config = dict(
    image_size=48,
    encoder_norm='layernorm',
    encoder_norm_position='pre',
    encoder_head_dim=48,
    encoder_qk_norm=True,
    encoder_width=256,
    encoder_positions='learned',
    decoder_norm='batchnorm',
    decoder_widths=[48, 48, 96],
    decoder_attention=False,
    init='lecun_normal',
    max_steps=12000,
    epochs=34.8,
    weight_decay=0.2,
)
Rows from block 8 of the encoder, named by matrix and row number. Rows with one number belong to one neuron. Each number is 128 + 24 x the weight over its row's rms, rounded and kept within 0 to 255. All counts start at 0. Numbers have three digits each. After the name is the row's rms in percent of the matrix's.
# fc1: MLP up (encoder.blocks.8.mlp.fc1.weight, 1024x256), inputs 128-255
# fc2: MLP down (encoder.blocks.8.mlp.fc2.weight, 256x1024, transposed), outputs 128-255
fc1.513 085:097167122151110088118141155134147129164138166137061084122083104121134067091117100174138112097135129168109133098142132179159146120141140178118128116134130081109179157173111150102148150162119132122128104120099103117105078145115161126119143134147126146144103179108161115138118149165101110100120134145129111131099139153153107101147129129145143123081111110120111121120146157110155136115129
fc1.514 087:083116116152162138114070125123176118163175102127086134085156124144154108119132113115139158159121153096154172122120157179136161105090128156134129164130098146131139152141146117107137103117084126069141099146109133129148137170157125173094122132138096122100128136156151137121149122120158149100159086159152138148161158166140178113143150117140128153110178138110169171104124100158149165142160
fc1.515 171:177165134143122160128133138111125111105156110147138133090134148136144147124152129155148098143149144120137116100140164141112118137120192130134121099110177131181150168142128082128106131143122088110158119119086161121142134144142160077137143067142137101129171111117149111129167156147089109163133149107103115146101099131133129113112118096134111089087126125144117096072169187136121120088143
fc1.516 081:118169140139162098101148109096096075129129092105159108119163118109098129132106121120163125126118133126157105139139107151150094116114116120140188139137126156131117096111112134115100112106161131139133086142130150152128160138117105136119104163130097145150146131111138137106096131116136097155134156143119163117146173172101175160124152127163134078124146122111142115108131120109126147139106
fc1.517 090:107143116149194113154112148082122106138143135114106147110109170099155091145156146170136127109117150145149129140128085155177121190147126079119083139118115110166153137118112131079128160119134183133120135135160127130138110145115160127122123138175109107121128136131147131135093128160136162131154136125146101137141134145102114077076111124147103104122149160148141115078101169137155122141112
fc1.518 086:122175144155118098145124120131184168151108123188103163137114162106137054162148125114145140115178148096118144137179140111160120093147149107127146128104143135091178113161092176112148131114117084117141121123106152130104158136103135124139128097103160096104150120125133109110163118161100131157148164141127114142160123158125121140099155122155155132083142133117145135118144148143127122136120
fc1.519 088:106140176141122154139093142132106111127152173116140114139110098124165094141145153118135167101133129120097087174140108127106157148142098123145156161148113103115095142159138150118129145150108142114182119104080126111122135117144094131119146159129130151137111146096086142098136149167132149168115082139104116097147117188175125148153093096109163140094110125149157154105147117116110177116134
fc1.520 079:154145122125107145130159084137178130140144088100106154093110145095155123114129099129112072126133125114130157161146136138155153132124153167112140117145108159122110121113142138107103101115115144131171182123113112146129106159151105077115092117127095115136122073166149116139098118137112138113099080127097130147113114104101118157123152130150113124135154125143146144117123117104090105095133
fc1.521 076:173112150161131127114116104117138144113131109093113143127123128160167104139125135132122144144122134104132125137085153142132150154182095110148142112127114161134163088140137114135130155119112133169082131073127107162140128122109091123124126133136106100149124172152106093103124117124114128141128166139137113096141101115152110111099095094127151097130133108119109103160107145159102125117119
fc1.522 087:138138097108150174111170132119110135083143159127133150139103156100121098143167131082126109106110119085156137155111154116081152131103123112123103139109125148133137163165149139125079116106139112138121086117108107143121115172126103114128095142182096137156171104148103155151145125070113156108108145112100182128111181154114117101164112107122115109113090114156130128087130154100120099125143
fc1.523 085:135110139055122150107157138112156122084146120165087149133111123161116186101113082118087121083132117094110156128149125104136087130094158118109132158186134142144144152115125142116108121118114122134155146142142136108138149185143163124098137122151108116124184089111167115113108077142152138148133148137115137108131107114126106143148135114121145146107121127123193142125119128128170129151134
fc1.524 162:137135160167128147134175215130096108130123124140128158144138115112138093136131175141126087149141151100136132109139145075161133122105108103152156105103113180139127070140137146112102092108132110140141104161150118094105122150163138159100100086143092151137156069148176121097134158128155158086132131153107158126132165173104104127109144109111144113143116151127077127108175123098128143123114
fc1.525 080:098124134112123100145143147150118141105097137128099170077190129146136110101098124152144134107094158119127112138126170112154128081095144101143113151115095179158136112190134082158141101128120107149139179106129098091155157129142136120137100124141118085107121112108131140152092144136135127116145086146150127070140123139156102092126141114122118070069105124122141134138158100146144116138127
fc1.526 084:101164106157172102130106146157128121127134138164126123117112137155127135163111072109107113134158160118115114098152146152150060147103126124177116125144101143165167120127182163144100091137104141095157138129144101109140162173132120133117104146137102108124154154108129111128095091148175132168128134153158128135090132155116120092130161119112086127122135154165150130140168191098117138140136
fc1.527 090:156139158166158142136159145110117141149144150131129167094103132130145129108137106141132157110132142117150105103132165135106127097091093096080110124155140167182124127161133139082124152079168138127103129145148105116138121120101153133155096111110110115128138152108120128153119131136094123084117142127162126110120134128156132168100132127117103106115141154117131093111103179119080093090158
fc1.528 080:119117183110139138140130132092138099144139095121152140110157097140166102125130119163109071085124128073159090096138126123159127131129129093159107145074119181117128123157161140129070148095136149113152129089088141123128104094118111144106171132082144103098140139131077099138138124106092129145127090119133128129091151134110105121147135116117131141083148108105099148118097104169137116135139
fc1.529 082:127143098152106130130147163158102125111130133117139110105133129112169120156131092090171096163131120143117118142120150097167169162118152154099129116132145081138096125134129109150123157106106098077145157156158145153139089162108115125172136152135116112147126152112130148112115114149145138144147141134174126137108162122122114139136130129100083100052174135133112126161139110169146182118105
fc1.530 079:158127130163117133130146144105109117146128129088095119139117160131146142110143174098157111112166100153133181138121085101083160119101126114129098155114113108149096116195115122078130157118139150106122126082109146159135113126078120085106114124165108124147151138146107162111082122155169126131132119139114137134129070157092116121129142078118136139106164106088130097128151176152075163118129
fc1.531 085:151127108120149087125169125136113122114064100089124117066150110113131120152136174138169117123159178104132131110145126088152131056124126127105100133089131150150156116118129142146133141091124096143124129134142116142154085095125147150078129147189119060133139095153148083086140130113127150172142118092150105104119118130118144138143103128125145125126091150178121171140107107133167143105098
fc1.532 077:135071153149111149157138145112152158157139144164126173097122100074128066132114143107129099090128126076132112122135136105137127142128150159107164101092121114138142119170164123129120113119090108094117125107135115107143133130136136144162137092162115120104141135136109128154110123113119103105112088108149170145144106098097120115119136145136155143076132122137134147137150068125146118093114
fc1.533 102:153122121133134090129102124152142113108156136157155129037122158099169131176148144121126142128137109126140130154084136159169115140118116138113131147124082172170122117111133141091064131146122180165155129143136146137086147147126167110105140109120122081163105128123157078123126163131117123126142098109161130110126118134152114119136133120117111151108122115172123144154114155115191128125126
fc1.534 084:119132127141134146094112142124131148121128129161166118115137119145137137126110061168166144111135173122104103127136105137110120161141138112147133171112132083088152114144157103135107142147136120169107118148076109131104087140145107157117150149110106145127115106113081123138076159109114115169136170103099143118151150105109102123138049090157182130097169128166103128148125143144183164152141
fc1.535 081:122171092152130150157137164142115117109125124114103093161119141101131124148117127164127118116149155126135130179146119133085155180143122113128128132173132129095143054162129124090109128135166153126125123137117124142102128192089116126116165114148140116140094105108139168140112113085116130120121128104121120103172100122129124114120099108102070124065142141161127129087133118119129127140082
fc1.536 093:134118106105157079148179149118127109155145150095101134098108140151145098161120104114142122103115134100143110131137138096132093097119129113104147077087117122143134151057129112102123111125139097096124144139118060126138120126153114152148134133125138146072148133150093165130082158145156128126104137108082137138165108177137160136195132104098192104123102115147088120105118142174125169183123
fc1.537 082:124138144156162126147135169131156162146177153126159164079151147152114123156157116144159122128128106143124113148113140143126098100088142121121122109116129081169100134104121130122105125165170140117095126095142155128125128168107132099113139133143106112097134107149131130087101117156140133129132152148116125098149110138125106148173113135137140101094134126081156119089154094142163137124098
fc1.538 091:106124139132169106186142113149107142134080116153108140090180138157172064106155093144157132090156141129120143147110125116125171106119104121094128092095093162158139145160113127088109149103121148112129129126150127092169100143104103088155137144159117138142149106107118130127092096154162184164133130123117165109129157153147100132108120124136140177114173116130116133147136123072110145117125
fc1.539 088:183129152142156099102144154184168169112135104175127121069158104145184158130122131130147143133177132146095131148144111099116147119135119112160099156132112126204139143161127117120119083147121143161132117106144105127124089147161138139118165105127104119126127116103134080097117121162147143115158130144127132124115059141127110126121127143110151139112146120155091159148138146142157155091098
fc1.540 086:152117114129140144146162166128134110139157150093110105119157181137178124133161084142162149117140135099137070162126148160123119121095133132123141092179128137149142143180155130109104144125157130170142139121109123100104140135138125077122163103145087164133110111129146109108097106164142180133123106150129128161083056113182143109105141130138148102133161134097127138104131146136142174146082
fc1.541 080:141113181155128123104158118124113094152167122137145128131146150169137132146130063131141153078087129128130104112137131127106149121119119144150124109146123159125145102135133143090119105107095160099164129131142098131113146177079157139104138137147135123129143114085138104098124104159124124063116144141137176099119116145129111098158113144085105120126119117195127117125125068114119165148111
fc1.542 087:149122120140131118122135108150110126094134135169085105119137170139116116094149125109165124121076122145111125139146135096135173126169152108118115109135130133124134142126136177116080138122085145114147107137140123096156170150106107137089144117131155154105148109127122113097147134146156112126117129127157122109113161106137092077146112061154108110106129163151124059112161108151162149120088
fc1.543 085:130168113136120115123121143132144166153146103132110163109126137122135119123138155140125085146122174112169147116128140127164101141105138080117112067152119162161119097148170116108124154088141121128126110114095083127129093131125158142086139128133169071109094140097148102146125091126148114160113131120113116121157097171111141124177134109108157144170108087153129088102106133126117151127103
fc1.544 082:161144111154152126120101113122153150113122125092113150114137130109120131106186172114163115139168141149132120146110136092151136125071163125148148120117082161120141145174114097094096097146165126107151128145086152125102108139145164149147118128098066152106115125130127131114149135106123107083157113180131110112115084138108120111104146149104124103107146166136155092171111159109121168132122
fc1.545 183:120117177124091106138111137122128084134136150131148156086151160131157149152152130143120107124115109145091101169110162132122115121124131138109084113118124157112147118168114144095099166113067181075143192165194145141121133104113153155118145170138114114104133115146129115120073141144115137133178119104144141182131123106134146110140129159143114132130079108151165157137126156149132167096164
fc1.546 082:133152194141130108141162159138151164176090151104120117149161105111137090145159180149143119125154189097148136150123160143126113116103132190106115181116129114140134110146174140143132131135147152121156131110145127115127146165163159136106127096158101130118159138142146141164130138103162169157167128114140148100098097110158111143120088122146158105114130134157099111119136142120102108109180
fc1.547 095:169148106126142104112129123149188133117153126146131122060120117102160106103143161113128157135157159132144098099128176096162118103100138139117119113124100093131165168169133103106135147110116144118119122146129115103099143135166137126095131127134124114133129092122140145115076137127112127160126106111130130159115131160118134117115118078135162095132112135128187044121123117148114113138109
fc1.548 079:144134137159119108124116153161168145157117147132150104110184111106169138109113168161131121125129150125107145103147146128075130108153102125114112131070145159130153121147145109147130083108107144164145135132120132100183142132125101104097125132142100164127092110142143088077129114148123155149160158132184079113134121119131130113093124062129096150126110146146133127130130168143142159137147
fc1.549 174:150126145131162146128137119136149114159160119151124122134109110103130141110150090138122110139161176156129144126137116099116129133127169116124095117170129133139136146130110134155132153160136107157190128147087130130103123165176153125143125111158137094162151099119164199112137099117186150082125108152092122083130116177144126154121119077114160103112165169154152130075135154138111100188118
fc1.550 086:129125140103123131096086127161148143135147158108094142167131099137098109116130145159161151125159138100144136089123127136123142150118121149132138123133086122130124106147133108120141110128085136125118129095139110102095127170092115136128130114130173122150161146120157099042092158193114112150077111113096071119146070174138166121108137124091125083122086123128175144126135126102123144127129
fc1.551 083:122139095172156100091130143153139114125164149156134133111143119106140129149138142116122154136147161137132082162162096117140180150103109152157140141150105143132146174152146130131134098128099141100133109126116127140145121121150127121103107126183130121151155082147135123133104117142126150141138131106103084113118159073157116124116117092173136142083148156125155144120113187144129161153116
fc1.552 088:143164129145148114154164126091110151119121120095171075132156130120130149154167131143170091167112159152168097147096129168120096122110114076137162160148142163124112123094145085101114098105176128113119114098163123099120141124176113146142132152103128122121144116162134128111142118133147157144184152125131156119149090141099165161104147161119123147090144130130107149181090124130125068142129
fc1.553 085:103154112144166090142136176150161158125141157113154098119164130091125131127100148138130131153127130144105125115160154187151148082107134080130146163158130162145130075164163135126120117139093127117155106127124108082145124109127130156129146134131121119127215073103099124102090142102120177124120142142117103118102112172143109128086102152114121110154130114122126095114150175142096144110123
fc1.554 076:123177154106147117147114106117104119125155138116138121119141137155166086090097130134099116111130109105114120105087079101094109114147153147156114108101154093146127127118132132111097120113147177155093096109124169114120120126112107080099147098135159126108137101100122086101136124134143114146141130159156137139111131123147110157128127137156122133090162130101124112174146106130097161122135
fc1.555 080:161137099151161111104116185168113156153130106099122173152122154137145135145174131067116170111106063146163118201149099093155120145105111118114154145117130171118187118118109119097086155094128132132130091159089113097141167152120129132138152135140132141135132158162119150089137106148162129120076130136132129143103126139109146158125125126121136163151130142110095126116128138097142102171121
fc1.556 091:128123110166082140137146129146101169133129112124138163122144163126119133104152089152194156114120135125130133133120147118160111105077102114132088121169109136151126114170170088120107152136137103142129151162158110118131133141123151140118135121104125125168145115154121128113088094108157142130113127132110146142167162132153157095093119114122103130159147108174131146105151157147139121099115
fc1.557 089:153173156132124108149125143111146198139181164142116145105125129125126097139154115120149116139192117119114114113145150149125136121093128105073120088129110113200118135103128106108099116137115143091144139174119145092132110140133127136134143150140104096124124101160191113101139121109210173168134114137118137152132128138167113126086090091135114088157134081132103118158146140120122128102142
fc1.558 090:120135126136146149122165125140130098106174105137187120076160159093145073136159119131178121101162121132107106147124133143152102154140162147139136136140102150127145133119163122040077065110092109088133132171135106090132073102138155121121143130143127146108178111144137126071125120168138142143148111158122120121154128115122139151140121107125129097095153161151163074112125117110140161133127
fc1.559 084:132160141123117155117076111155116136162120089121113123127126126145085165152101107143145151116150129116135119102131104156060117112059140135145146148176106179169153125120116130105103139132128150108152127139108071121121125165136108123088119131145189151128165123136121120089126132136138146135170139160118116145122157117123101112141100096092139129113147128139133075142092158125150169117167
fc1.560 087:125108153170143104095103175119170121169128083134146155131175157147167148131107151131128115102133147113091150134131142120122119114105096112126133111127135118172177126177125119098111153139117113129123138103077120144181119111145137119157150124124122099135125136151144103110164164127162162139163197144149118145114120161128088137174140128156144100115120172104130093127113201124141118135122
fc1.561 227:135149154184127114100153121132119122148185115127148096126118157127127106142157143125179157146140121129053138115122121142100157138139126102105108147104140121129095102128123115143113123103129150126177154176192151106123164170081133117103133097137105094089146098110122074159105163110124136127119147104133133115145111149104138084139137105130150140116137111130156163150096133106136121154154
fc1.562 084:117144141106186173093133161150095112161120114098126114154148145085139119139156166133167147160145120144142139128129111133144134146115151150111142123159123128102135139115141119140081121142105095129187124174104152072112088178136078091097118136131131135144153145144157130085181163124101117087154180127107140152106143140091155144164143119159127104119084123137105095111113131139104156141129
fc1.563 150:147145133158109164111164219146108120137111102146140123130133125123124098125118159136147081123147166086141129109142123099156146119120114078170135105130127176142139075146137134119104096128142129144120126168157107103118112127159125150087105081120122127137181091167152124092140174120120156095127147160087157118138162206123119138121146115088143107139092140138057130108168137097124136131117
fc1.564 077:129123115193127146128120162112147183120118124124132181089160108113156126122136116141106127122128132158122119112095101086099156092111158117132163129114167159125136094145159080093121149109116117128111107154169126113129148136140085113130178117108110127102128145121113129094113127137112140123141132112075148130077111139113186090148164071104133144093143101137158128111146137135138140113115
fc2.513 012:173158098100127139123123105093152121142163108116128116143145108094113167149144124094158135149124117137166153139123089102124142158131156116118127161161163106107126145128060083171191151127120134139134131084175117110116090120096142098140107170078097120106123166108104130145096122092122150102094089131140155128119164132108123138116122102104123156159121122141174120141141082105124127078150
fc2.514 016:107110148084142151141148124140112176173136147142131135144086125149093123143125166119145138115143115138123143125147092139084130118124156123071133137138147158154169160063088122156129147130132115160112127112131101156143124151164137128127112146174151134160099138138119132136130110097126108125112122187148134138098109082185150143111146146128113108177162158112123124169106165132140138141112
fc2.515 226:116074064095123132156145065146158099144134165089125136109117122118106121115131126064121139137120124118158175148123150131123127134136156189109115158154111101106140137086071117148106133136148109165115121096117156140123129159162127109160188087110158101133133139090117160144112140104123125126116098115133074121107133116151120141121088133145113105103139124128133164121141150138099101138129
fc2.516 024:101122122155104149104166165110101148130097126120155127136123132151145114146096163152098101119138119105082150138150162140153113112141084105112147158100130140101091122140136121091149096125107135116122135126103117083160108134095138141090092142145116144126165110176137130125104167151082101147094138084145142165093165139085112104142102132155089118134090123111141146192127102123132156076146
fc2.517 028:138128126107123137124130128144118122143105144121136114131065126102085105123140162124098131148116111104102149127106161120080116116171135142195160155099170116097124125107123146157177109140143139141115112136138149165120144075116120110165128083098156126125129139128100126186100148124129125137087144129118106139113130128110137116125089130129121124187105157126133113149147132135141104125100
fc2.518 026:091153122113113175109132136091108158098092135162127118120102166131150121174117096159102169134110107135076120069161127140084164144136126140110106115075152143137123123134149146127111110150122129096083112135139136130092169129114144102100118146156121118152125095144144087153163117134109115147123162091096123093116127105152118130119128138152097157125135114108135161172089144135184121109092
fc2.519 032:164110089134139118150112099150132102139175129083119111121157123129097161076150132080148113117127114156148099134109108111134115156139093137135125127166146098098126109130109119176137164118166152106150131135126155157128148092137117133138147136083127120078139143086083144165153139111141144101151126104139104120124124127122141145112090115135124170131130146165165079085158122146090102098134
fc2.520 036:103166113085113169119137124126108154110102138154147146092122154154136116138093123127100121153092087096134140092168161127087141122135117171143159095089138127108127116135127144108164088147131117103103096137151113140120139116135140123097155156127131105137117108133148112141134133151127132120139138137107107118121128115149126156131106133126092152152125111119108157151125162143169112111096
fc2.521 023:126116106153125133132192138177118126144145143123189117125139128130110106113135148142123058088142172111089111120137118110164123111117096129131117142128135113107102125089125152109158107143137150143118146141120135125125133108135163134106116114108100106083157110137156142116072167134138152146088108147112132183117147117129114103096096169095130107148137105137066143144211125105140127121149
fc2.522 014:160120117167127157106118111128144111169154101107136149128151111108088130128122106133142131137155124134082140146169134167132142121119114175114123140127115115101101107118115145145154116146123120131148116151149118127172127051145158142099169106102069101138137137109060113150135163137106111109120117129146101135129143123082139112165123140126136125164073153139131085150116147133171141182158
fc2.523 031:137116103146146139103136149173147137147127120071149098162119133129111092162140155136124129134136148123107154117119145157114123150153105112095091175096127108136090156115127142139136125132104181140174190103173167103140133141090135100118132137096105159118140129141109083124108161100090103150101125107100136118117122096121116072144095114148108151147121085121144123165134081122146163122158
fc2.524 242:122135134133164163147132165119169115109105092133165134160147121103127168132135114151123108192144117134068155088130065104146165127147109101159153099091146146123126148144097084142110153155121104118125121167153126126078119095162097147088094143109155157147141128154105117143114145141111121110118106156082152100136102134120131125121142128094091121171108161099113142129119123120164121147125
fc2.525 020:090115132105095143149143106127107098126105132167120090138124124128104187131136128116113139176121121135149168082157110084157208097110151148135119095122123152129145104095117131114109146152154089167124127134168128148095113147160135121117123126159159141172090141121145151141151084112151152085125117171108114118124110134145117142097132122091104105161122123132078176088108145165125104134099
fc2.526 025:125137130136116154106130115097105132087091116146134128133172112146115144116111181101106104148135141140142120094120119086147111121152103136160155095126148153088140130125133140151164113138157124156132101160141109184116102044159102136134131106152154116172090114120097121164142167149138131138099149144144114188129148122138164129114167145071129138147111151143080121136141115103110142093116
fc2.527 035:139142139161185148120121139071109128118128075144135093172143118117099137156146074127126127139151129193105095114138091103139185146125138093113148095088117151132138159147164085154113124160122092116158130157106098128100140139137124130100107159129111134160134125131131143137136132108151145129125130193087142111105050142132161134142181099096172140158133151104160071105117116122155129164137
fc2.528 015:172102138105142082164103153100159102089139095135105091106158131124116163121129096106150105157112100188127134129100110071128129158148084129150134119120121124106150134159146121120167149128131163125133111129137149153181143093144131119147122130077123109103127124118113145182137127149134131073124199141155150172141133141106107137106159177140122147162148113153187131098145082119106122135153
fc2.529 021:133146157110141151097099144120097144117110122124094124114113126122140100116099178156112128132143112126132093124128100135128146116110095109113135141156139148133139167163149109154114124135133128121113117122109098142171141090110088100125131104168082142177137150155117098142133122108114093149162122131145160137141146090119192123131147119110159137140106156167120091157126145163125137073114
fc2.530 014:064070145109138117158130130172099132182104121125130141133124118120090124115118086158163144131102173138134088149120094155134157134110144132134093138170110145149168148063102147107126096158109129158133078131133108105079138138162127133118151144123152168120098128123125127107097098123135110116110142108108138128105119123165101144093119122144121133118158144167170167143132107113126155149157
fc2.531 052:092134109096113150128122093158123120148130158113167112115090135154114134117161153131126143143107130143131143101119118148081121146150117165116124157120157120125082131088121155104151127115126177173122131134156163129131156125102155114156151128110142093107104135106107123176116153109118109120109121107119097130134135100118144137125107190151108173136127098146130162154119122129125133116128
fc2.532 015:160130135143138093108099104106126107143111126123066107160142146160128144106148061125136154090129131179166134112123109155124112146159128116093111119159149107150143137123109105136111154148091096111187126101112125130175149119129098126123109070134107149137127167115104141118120118109119110144160133106128113082134087102154172134131138149150136150136168124105138131122106088088129115166139
fc2.533 068:107140110075077146120142117124117120133086131103177118119089131148145123159110186152099107120125105102130186094076123118092111109138098151161139163118190124128087148095142148115155119106134161177095151125129170115165140116115136130144131088121125138120113163156131104137123168124101105154108142084122133134149138107096146122136106156124111162162096143094134119157183122136141146098127
fc2.534 015:112141166159105121117132192110126161164142118153125143162121134130109120134130144152144136120159115149170142110135143102154151167142123110098146112092122152154117128139153138161118111113144128127142150128104121120131163123119116106102127140126128143116132106182133104106127123096153113152151133119163133111106130105132167106151185103104158117136110120099138098141124084118151152123168
fc2.535 012:085132171125171184084110160115088167101089118148109121137110186147105086137157142153134113155095082148142138105126092118124128122143100115076138112144113143155103115140118180134142149141073137105099076118100164190105166144120167092129094085094108143148096107153119116116143107104109141142130128098109117115130147153106158141150183116078106149100121124070139141125129135100141117135134
fc2.536 020:145142148142124117103116141068118144140126153109137096152096127111093130136165123115119145113145085161144101140133146143084125177175114105136127167093114094139080170139147125157113187120118118137167151120122124134149180171103138111143129122062121150109178130116097114138163111084104125153095156127117099105131125121113097101119172110137129141143141109111134126146109083081136175133156
fc2.537 035:156129127105107094124086112061125116137148137115112130126155143149144117159139093129112149115119086157119106150085141119077087174154092142150117142093142091118126162148119111121132170125134111083135142121123150162138171134069123119143145140069127147093155155110084116185144129115124114087136150115147107131129121130134118124100119148091124212112122116125164123101110116174118136062147
fc2.538 018:106132147153112124098125151100142107061075135165134135127142108162118145132112152142118102141106088103092143115158128123148127101128099080153143088121134124099129107100192110121142118152129104126097121131127162162178126114139119136105082100135111115137140126139132128170123140178092131140126107133143158155135160098144151127158149166136140100073099115117115123126108157163136144122119
fc2.539 031:052116088104097148153136119144125114127105155131160150107089129169152116125090145137144130149089143093136187127132162134121137096114134145142123152111111103114136135059107175100138086126136114148045113107156133103118111146134110135126125125144187094154113132106146133145114147149120113156095091107152124121110160142151106155105111184126087091127136100147133161183152154125144116136124
fc2.540 029:129141168134146137105122152102112095098112129175144145139163088151121164092120133151162095137133097111130093109114112068136104097147107115180167087117130140140135115131132107117116097172127084131120110137125131114133102091174120148081093116153134124174137102156111139143129123155153140114154146131145157150127161130104142166117101129111118117139125151137086103104148120125143130136101
fc2.541 021:160130148134194088138088135093147138115132092138100126101135128131139122108140068140131168125090135142133085104163077121127187136122135137116144106125107132134152132177142067140125147176103082099159100138112109137087151102166130145106151096125121141143123121110098120161146091149184169110160139139095109080106050146137158137143141136118132125125141131161140123102097151119122157179150
fc2.542 021:095086166090128110133144139086166141175126144160140127115109148106096121146124126151092145149111144123122142143145122127103150148101177138115099168147083187171136138082126150125094144140100159170122117061120115139087114176129141134112103139143166155136136140108143158110103105099143110113116086148110141100126120118133110134103131134159115095141178129096136153138127132106116130172162
fc2.543 015:097140123127100139126139161120136159104122148125112166146113110163169121140106174146170103136127106055133120106158118115091119120061114110142159132101144146150116121188121122124114094139147104141105108125110114125062110175139093132110115141160098146135129126141163115098122133155151124123151112162151130145109151146124077147124093123121110132108125096145138181140114126125147128082100
fc2.544 031:114112095147105074121121126151104114168134138108167105137086094122117115137129153127119130131127131150114184171129125112111120104153096130096151186099165136101079153106140216120159112082123155195149139142160123111151132099108122105149119169107135149104141149123101110150098163111099137159116125119194108153140137109088139092129124138116108111160105103134139131171144112101135147108162
fc2.545 279:106123142127125139156168136114127128114124119157111147142099101089094136140118103129123104154147160112130144117150139102160170104096183115141144106119141178136150147101151166153093099150116097151119106136100084136087099163171094142103122154174131130153120099126154154073141096123156149130106084197120128092089141168143131145127166129114137072124132165111106137123112139123136115152102
fc2.546 018:138105137142159129144161159128136128120136125126146114141082152113133064160138115098166127133138156114113171133126101127139173137131135123122084112122112184144125172115157102099115154098109131180125167142100098100094082170158138133086120107121100130128129135131160113087104131104117148142100100142083106116150121138120106114152146138099159080114110111102060113144121140112156145142144
fc2.547 040:151099126158158133171158117163147074132178123130111143146162095143104167063128125124172090128159152134101152143112095100143136089126129118163107129150122161147145134132118113149134140158137105117135120140160131139126097119156111159130140145156166134117139112101104175100123104136177152092132117147123114132142128174110140129097115113120133095113133163126109135065181101127094110166116
fc2.548 020:125124150086138153139172131108158157145092142174113137105127133144100116144147133146094124155125123131153129123156147153099150135117173140116173135132138157170163111094124119112104087158115139147091069129138110174084123132181096143134091113154143109155107116133134139082164081158131130105154097118106132102105123131171116156097132147123121122102135135139097152109143183163143128145136
fc2.549 166:116094144121135164173132117133147118133151113147101126147117112155075151112158154107146138176131140134142129097111105129120149169106137117137140112146099128170147143084104097151134137184132102192132111123136101148092140128153116192142119045126159129139120125111097137127136076112178137096123049155113121077094090145161113135103115164119141094135177123147128116098150126113118085179113
fc2.550 017:179068126155118127135101129139109129120173102126089122143164125158101140088149100110159111129153103132140130118106103081134099119152116117117144127121176157097176147113140134146176119146152112139158113131152125212140115070148101127155124130144165094118129161086079118128109102120147103148141096161121130136112118129102177150115133125118123136152117166161122137078108107122103146071122
fc2.551 020:111099109092126128155128071121119136134151141107138163108124136152138138097107174128120141137104136114127147141130140111123127121121119158148152140116134108092148141141130170138176114105135154134096128116161126153171137072127146131131142130113138086103138137094119140140119081150133147123172134101141083176131178103138160136134129175130087126136130132176108124146119128170107145098111
fc2.552 017:142128139082101112099091167101114134124115123170171109130117129147131098150111119165102109153118105083117123123123125116089116103141087147172140144099135091149096096140122137164132114139109132127128118136133136157125143106117139127115108134129099170144147138151107073173184123116110132103088151097111150125106141122108149134126120169109140121179074115111145166180125119144167134104118
fc2.553 027:178129135126102122124131102107172117126144135126107140119163123140123145110145108117146127126118153166157105126108118135078075154137150152135102119120107105142149153130095095166120132172148136108154148129099140159111173113144095129140132156100130093110134118093102130129146126108158137081116117123115120093096121148134157148099096126135134119133176109162153135068124165153118115141167
fc2.554 020:130097137127127121153134159118133102108132130144094122142112132120053157116123129148123117144120117145111138121103126115095152144155154125105124093125147135116186139115138128172178180157134089105138130128112128213125117100162122148152105142106147115122114130140092146149151096109171160099108127138077155107137122145149168128151162141153139132123144196133134109074088144124121063130110
fc2.555 013:121139103162133148136160118132110128062088101123106148172105155137138117161113151178109128104137098120161108170123097113138164106110093123126117104109079147160148118169165106111138121171115101144095122153101085163091081104186149134082138140124108112172159095126092106132088146150124170155148114193166128113125124148112093109130143107122131132133120135130116086097115140148162113135103
fc2.556 039:085117126115104132145144122225148136203127146113151127127104119117135097122127216111112099158122153084143192124118152136119124117140137142125117179147125132118119130075102147138127120107118142198107130097148109135126096147136125125187134083126138110117099145105133119114103139108100111142093114102123097124129161121116118118128092145158106120122120111124077151150152125111088129125138
fc2.557 034:127117097093118150131130074079104119123156139135116148095148119121141111103088076099118085110120104136160152121139144093108090139114126144175159111149138134064187159090134132112141122159133096080096118086086112160128126113164090136130165159125146109140081152116139155169155082133134112137128163156151123133062135093163125145134135113131091137122113156150171119125115152157118099111127
fc2.558 022:139133085153159132131154108124147109120130123126102157133119100162085150107121105102159158116160160131112147172109114066132125158160124112123131126142105123078157114139107081154132139149127129113109127180169130122165124102153160133127147127137136110135165125113114120126116135146149151104122134137097105119134092145120125147097104114130107141122136160128105092115168115129134124088077
fc2.559 016:146086126158127138164151122144138103136164138162106147172114156133126135136155185108166113091127134119104107136108112155142130125125143099167103124126150146110133122112138138132160120154135122156134111125154112193136074121124122175119162112131152125146106119118121139088106111136145126100098104187115093115163155115120135140114145160082129093149147147137105123110137163129091105155144
fc2.560 044:162093111138108121130147126102124117126137118120170133129097086157122128116116168103132133148142136107136139143110160120133100117121081123164156133087154101093101104080124165146168117137170128121120122163145145143140132077105167125138142144116154105119153130121109122137092163119148143098123126108182106132150188119073139144122160165115132144153107139129118136138111129126116130066147
fc2.561 473:116118138117130102114106128121124107109118129154106166121149107144192133107094114136117134146119117115151098129153160115178121065057129131140142091131132174086178114129132131103162104146114099100111088124111122156130093116149105123127121161181132118152086143134117134130127103198137126122174105129140137141124146091154157165180143169141127090086098160141068143129102140158109105125121
fc2.562 023:155094138119103101150085131144136112134199105138101114124155082114135166089150125096116094109129145154136132135095121104111125142150137130156114103166089138106147142100093104141116113113163100151174108117130101186117102121156097162175127121124167101144111144110103148111141081130134157148118109140130133144112114105132138143114149136122116140099140168179146123098184141127074100150128
fc2.563 212:119129127131151160163130156128184114114110112121165143157151114111136175126128112144127111190144111144060164086124056112129150119151106108153154114097151134104125154138072085128117164154122100114120121152161140130084113090150089145107096158103169156141131148149084116149111141142100110118118091147094149113129101115116122125117132135115073118171105158109125144141109120121154118135129
fc2.564 051:136134120158129137113163149156105122147126115097169132184097147121107081142146173112149128111152117109094152116108127138111131141152155096105127153117149137097077139103126150148121122094118137166164157149182179088139156140093141118124098087117113142108171122133131093150095153093102113156120153103123144129119127126097095083136085108132141138116135114121140131137160106072148157111153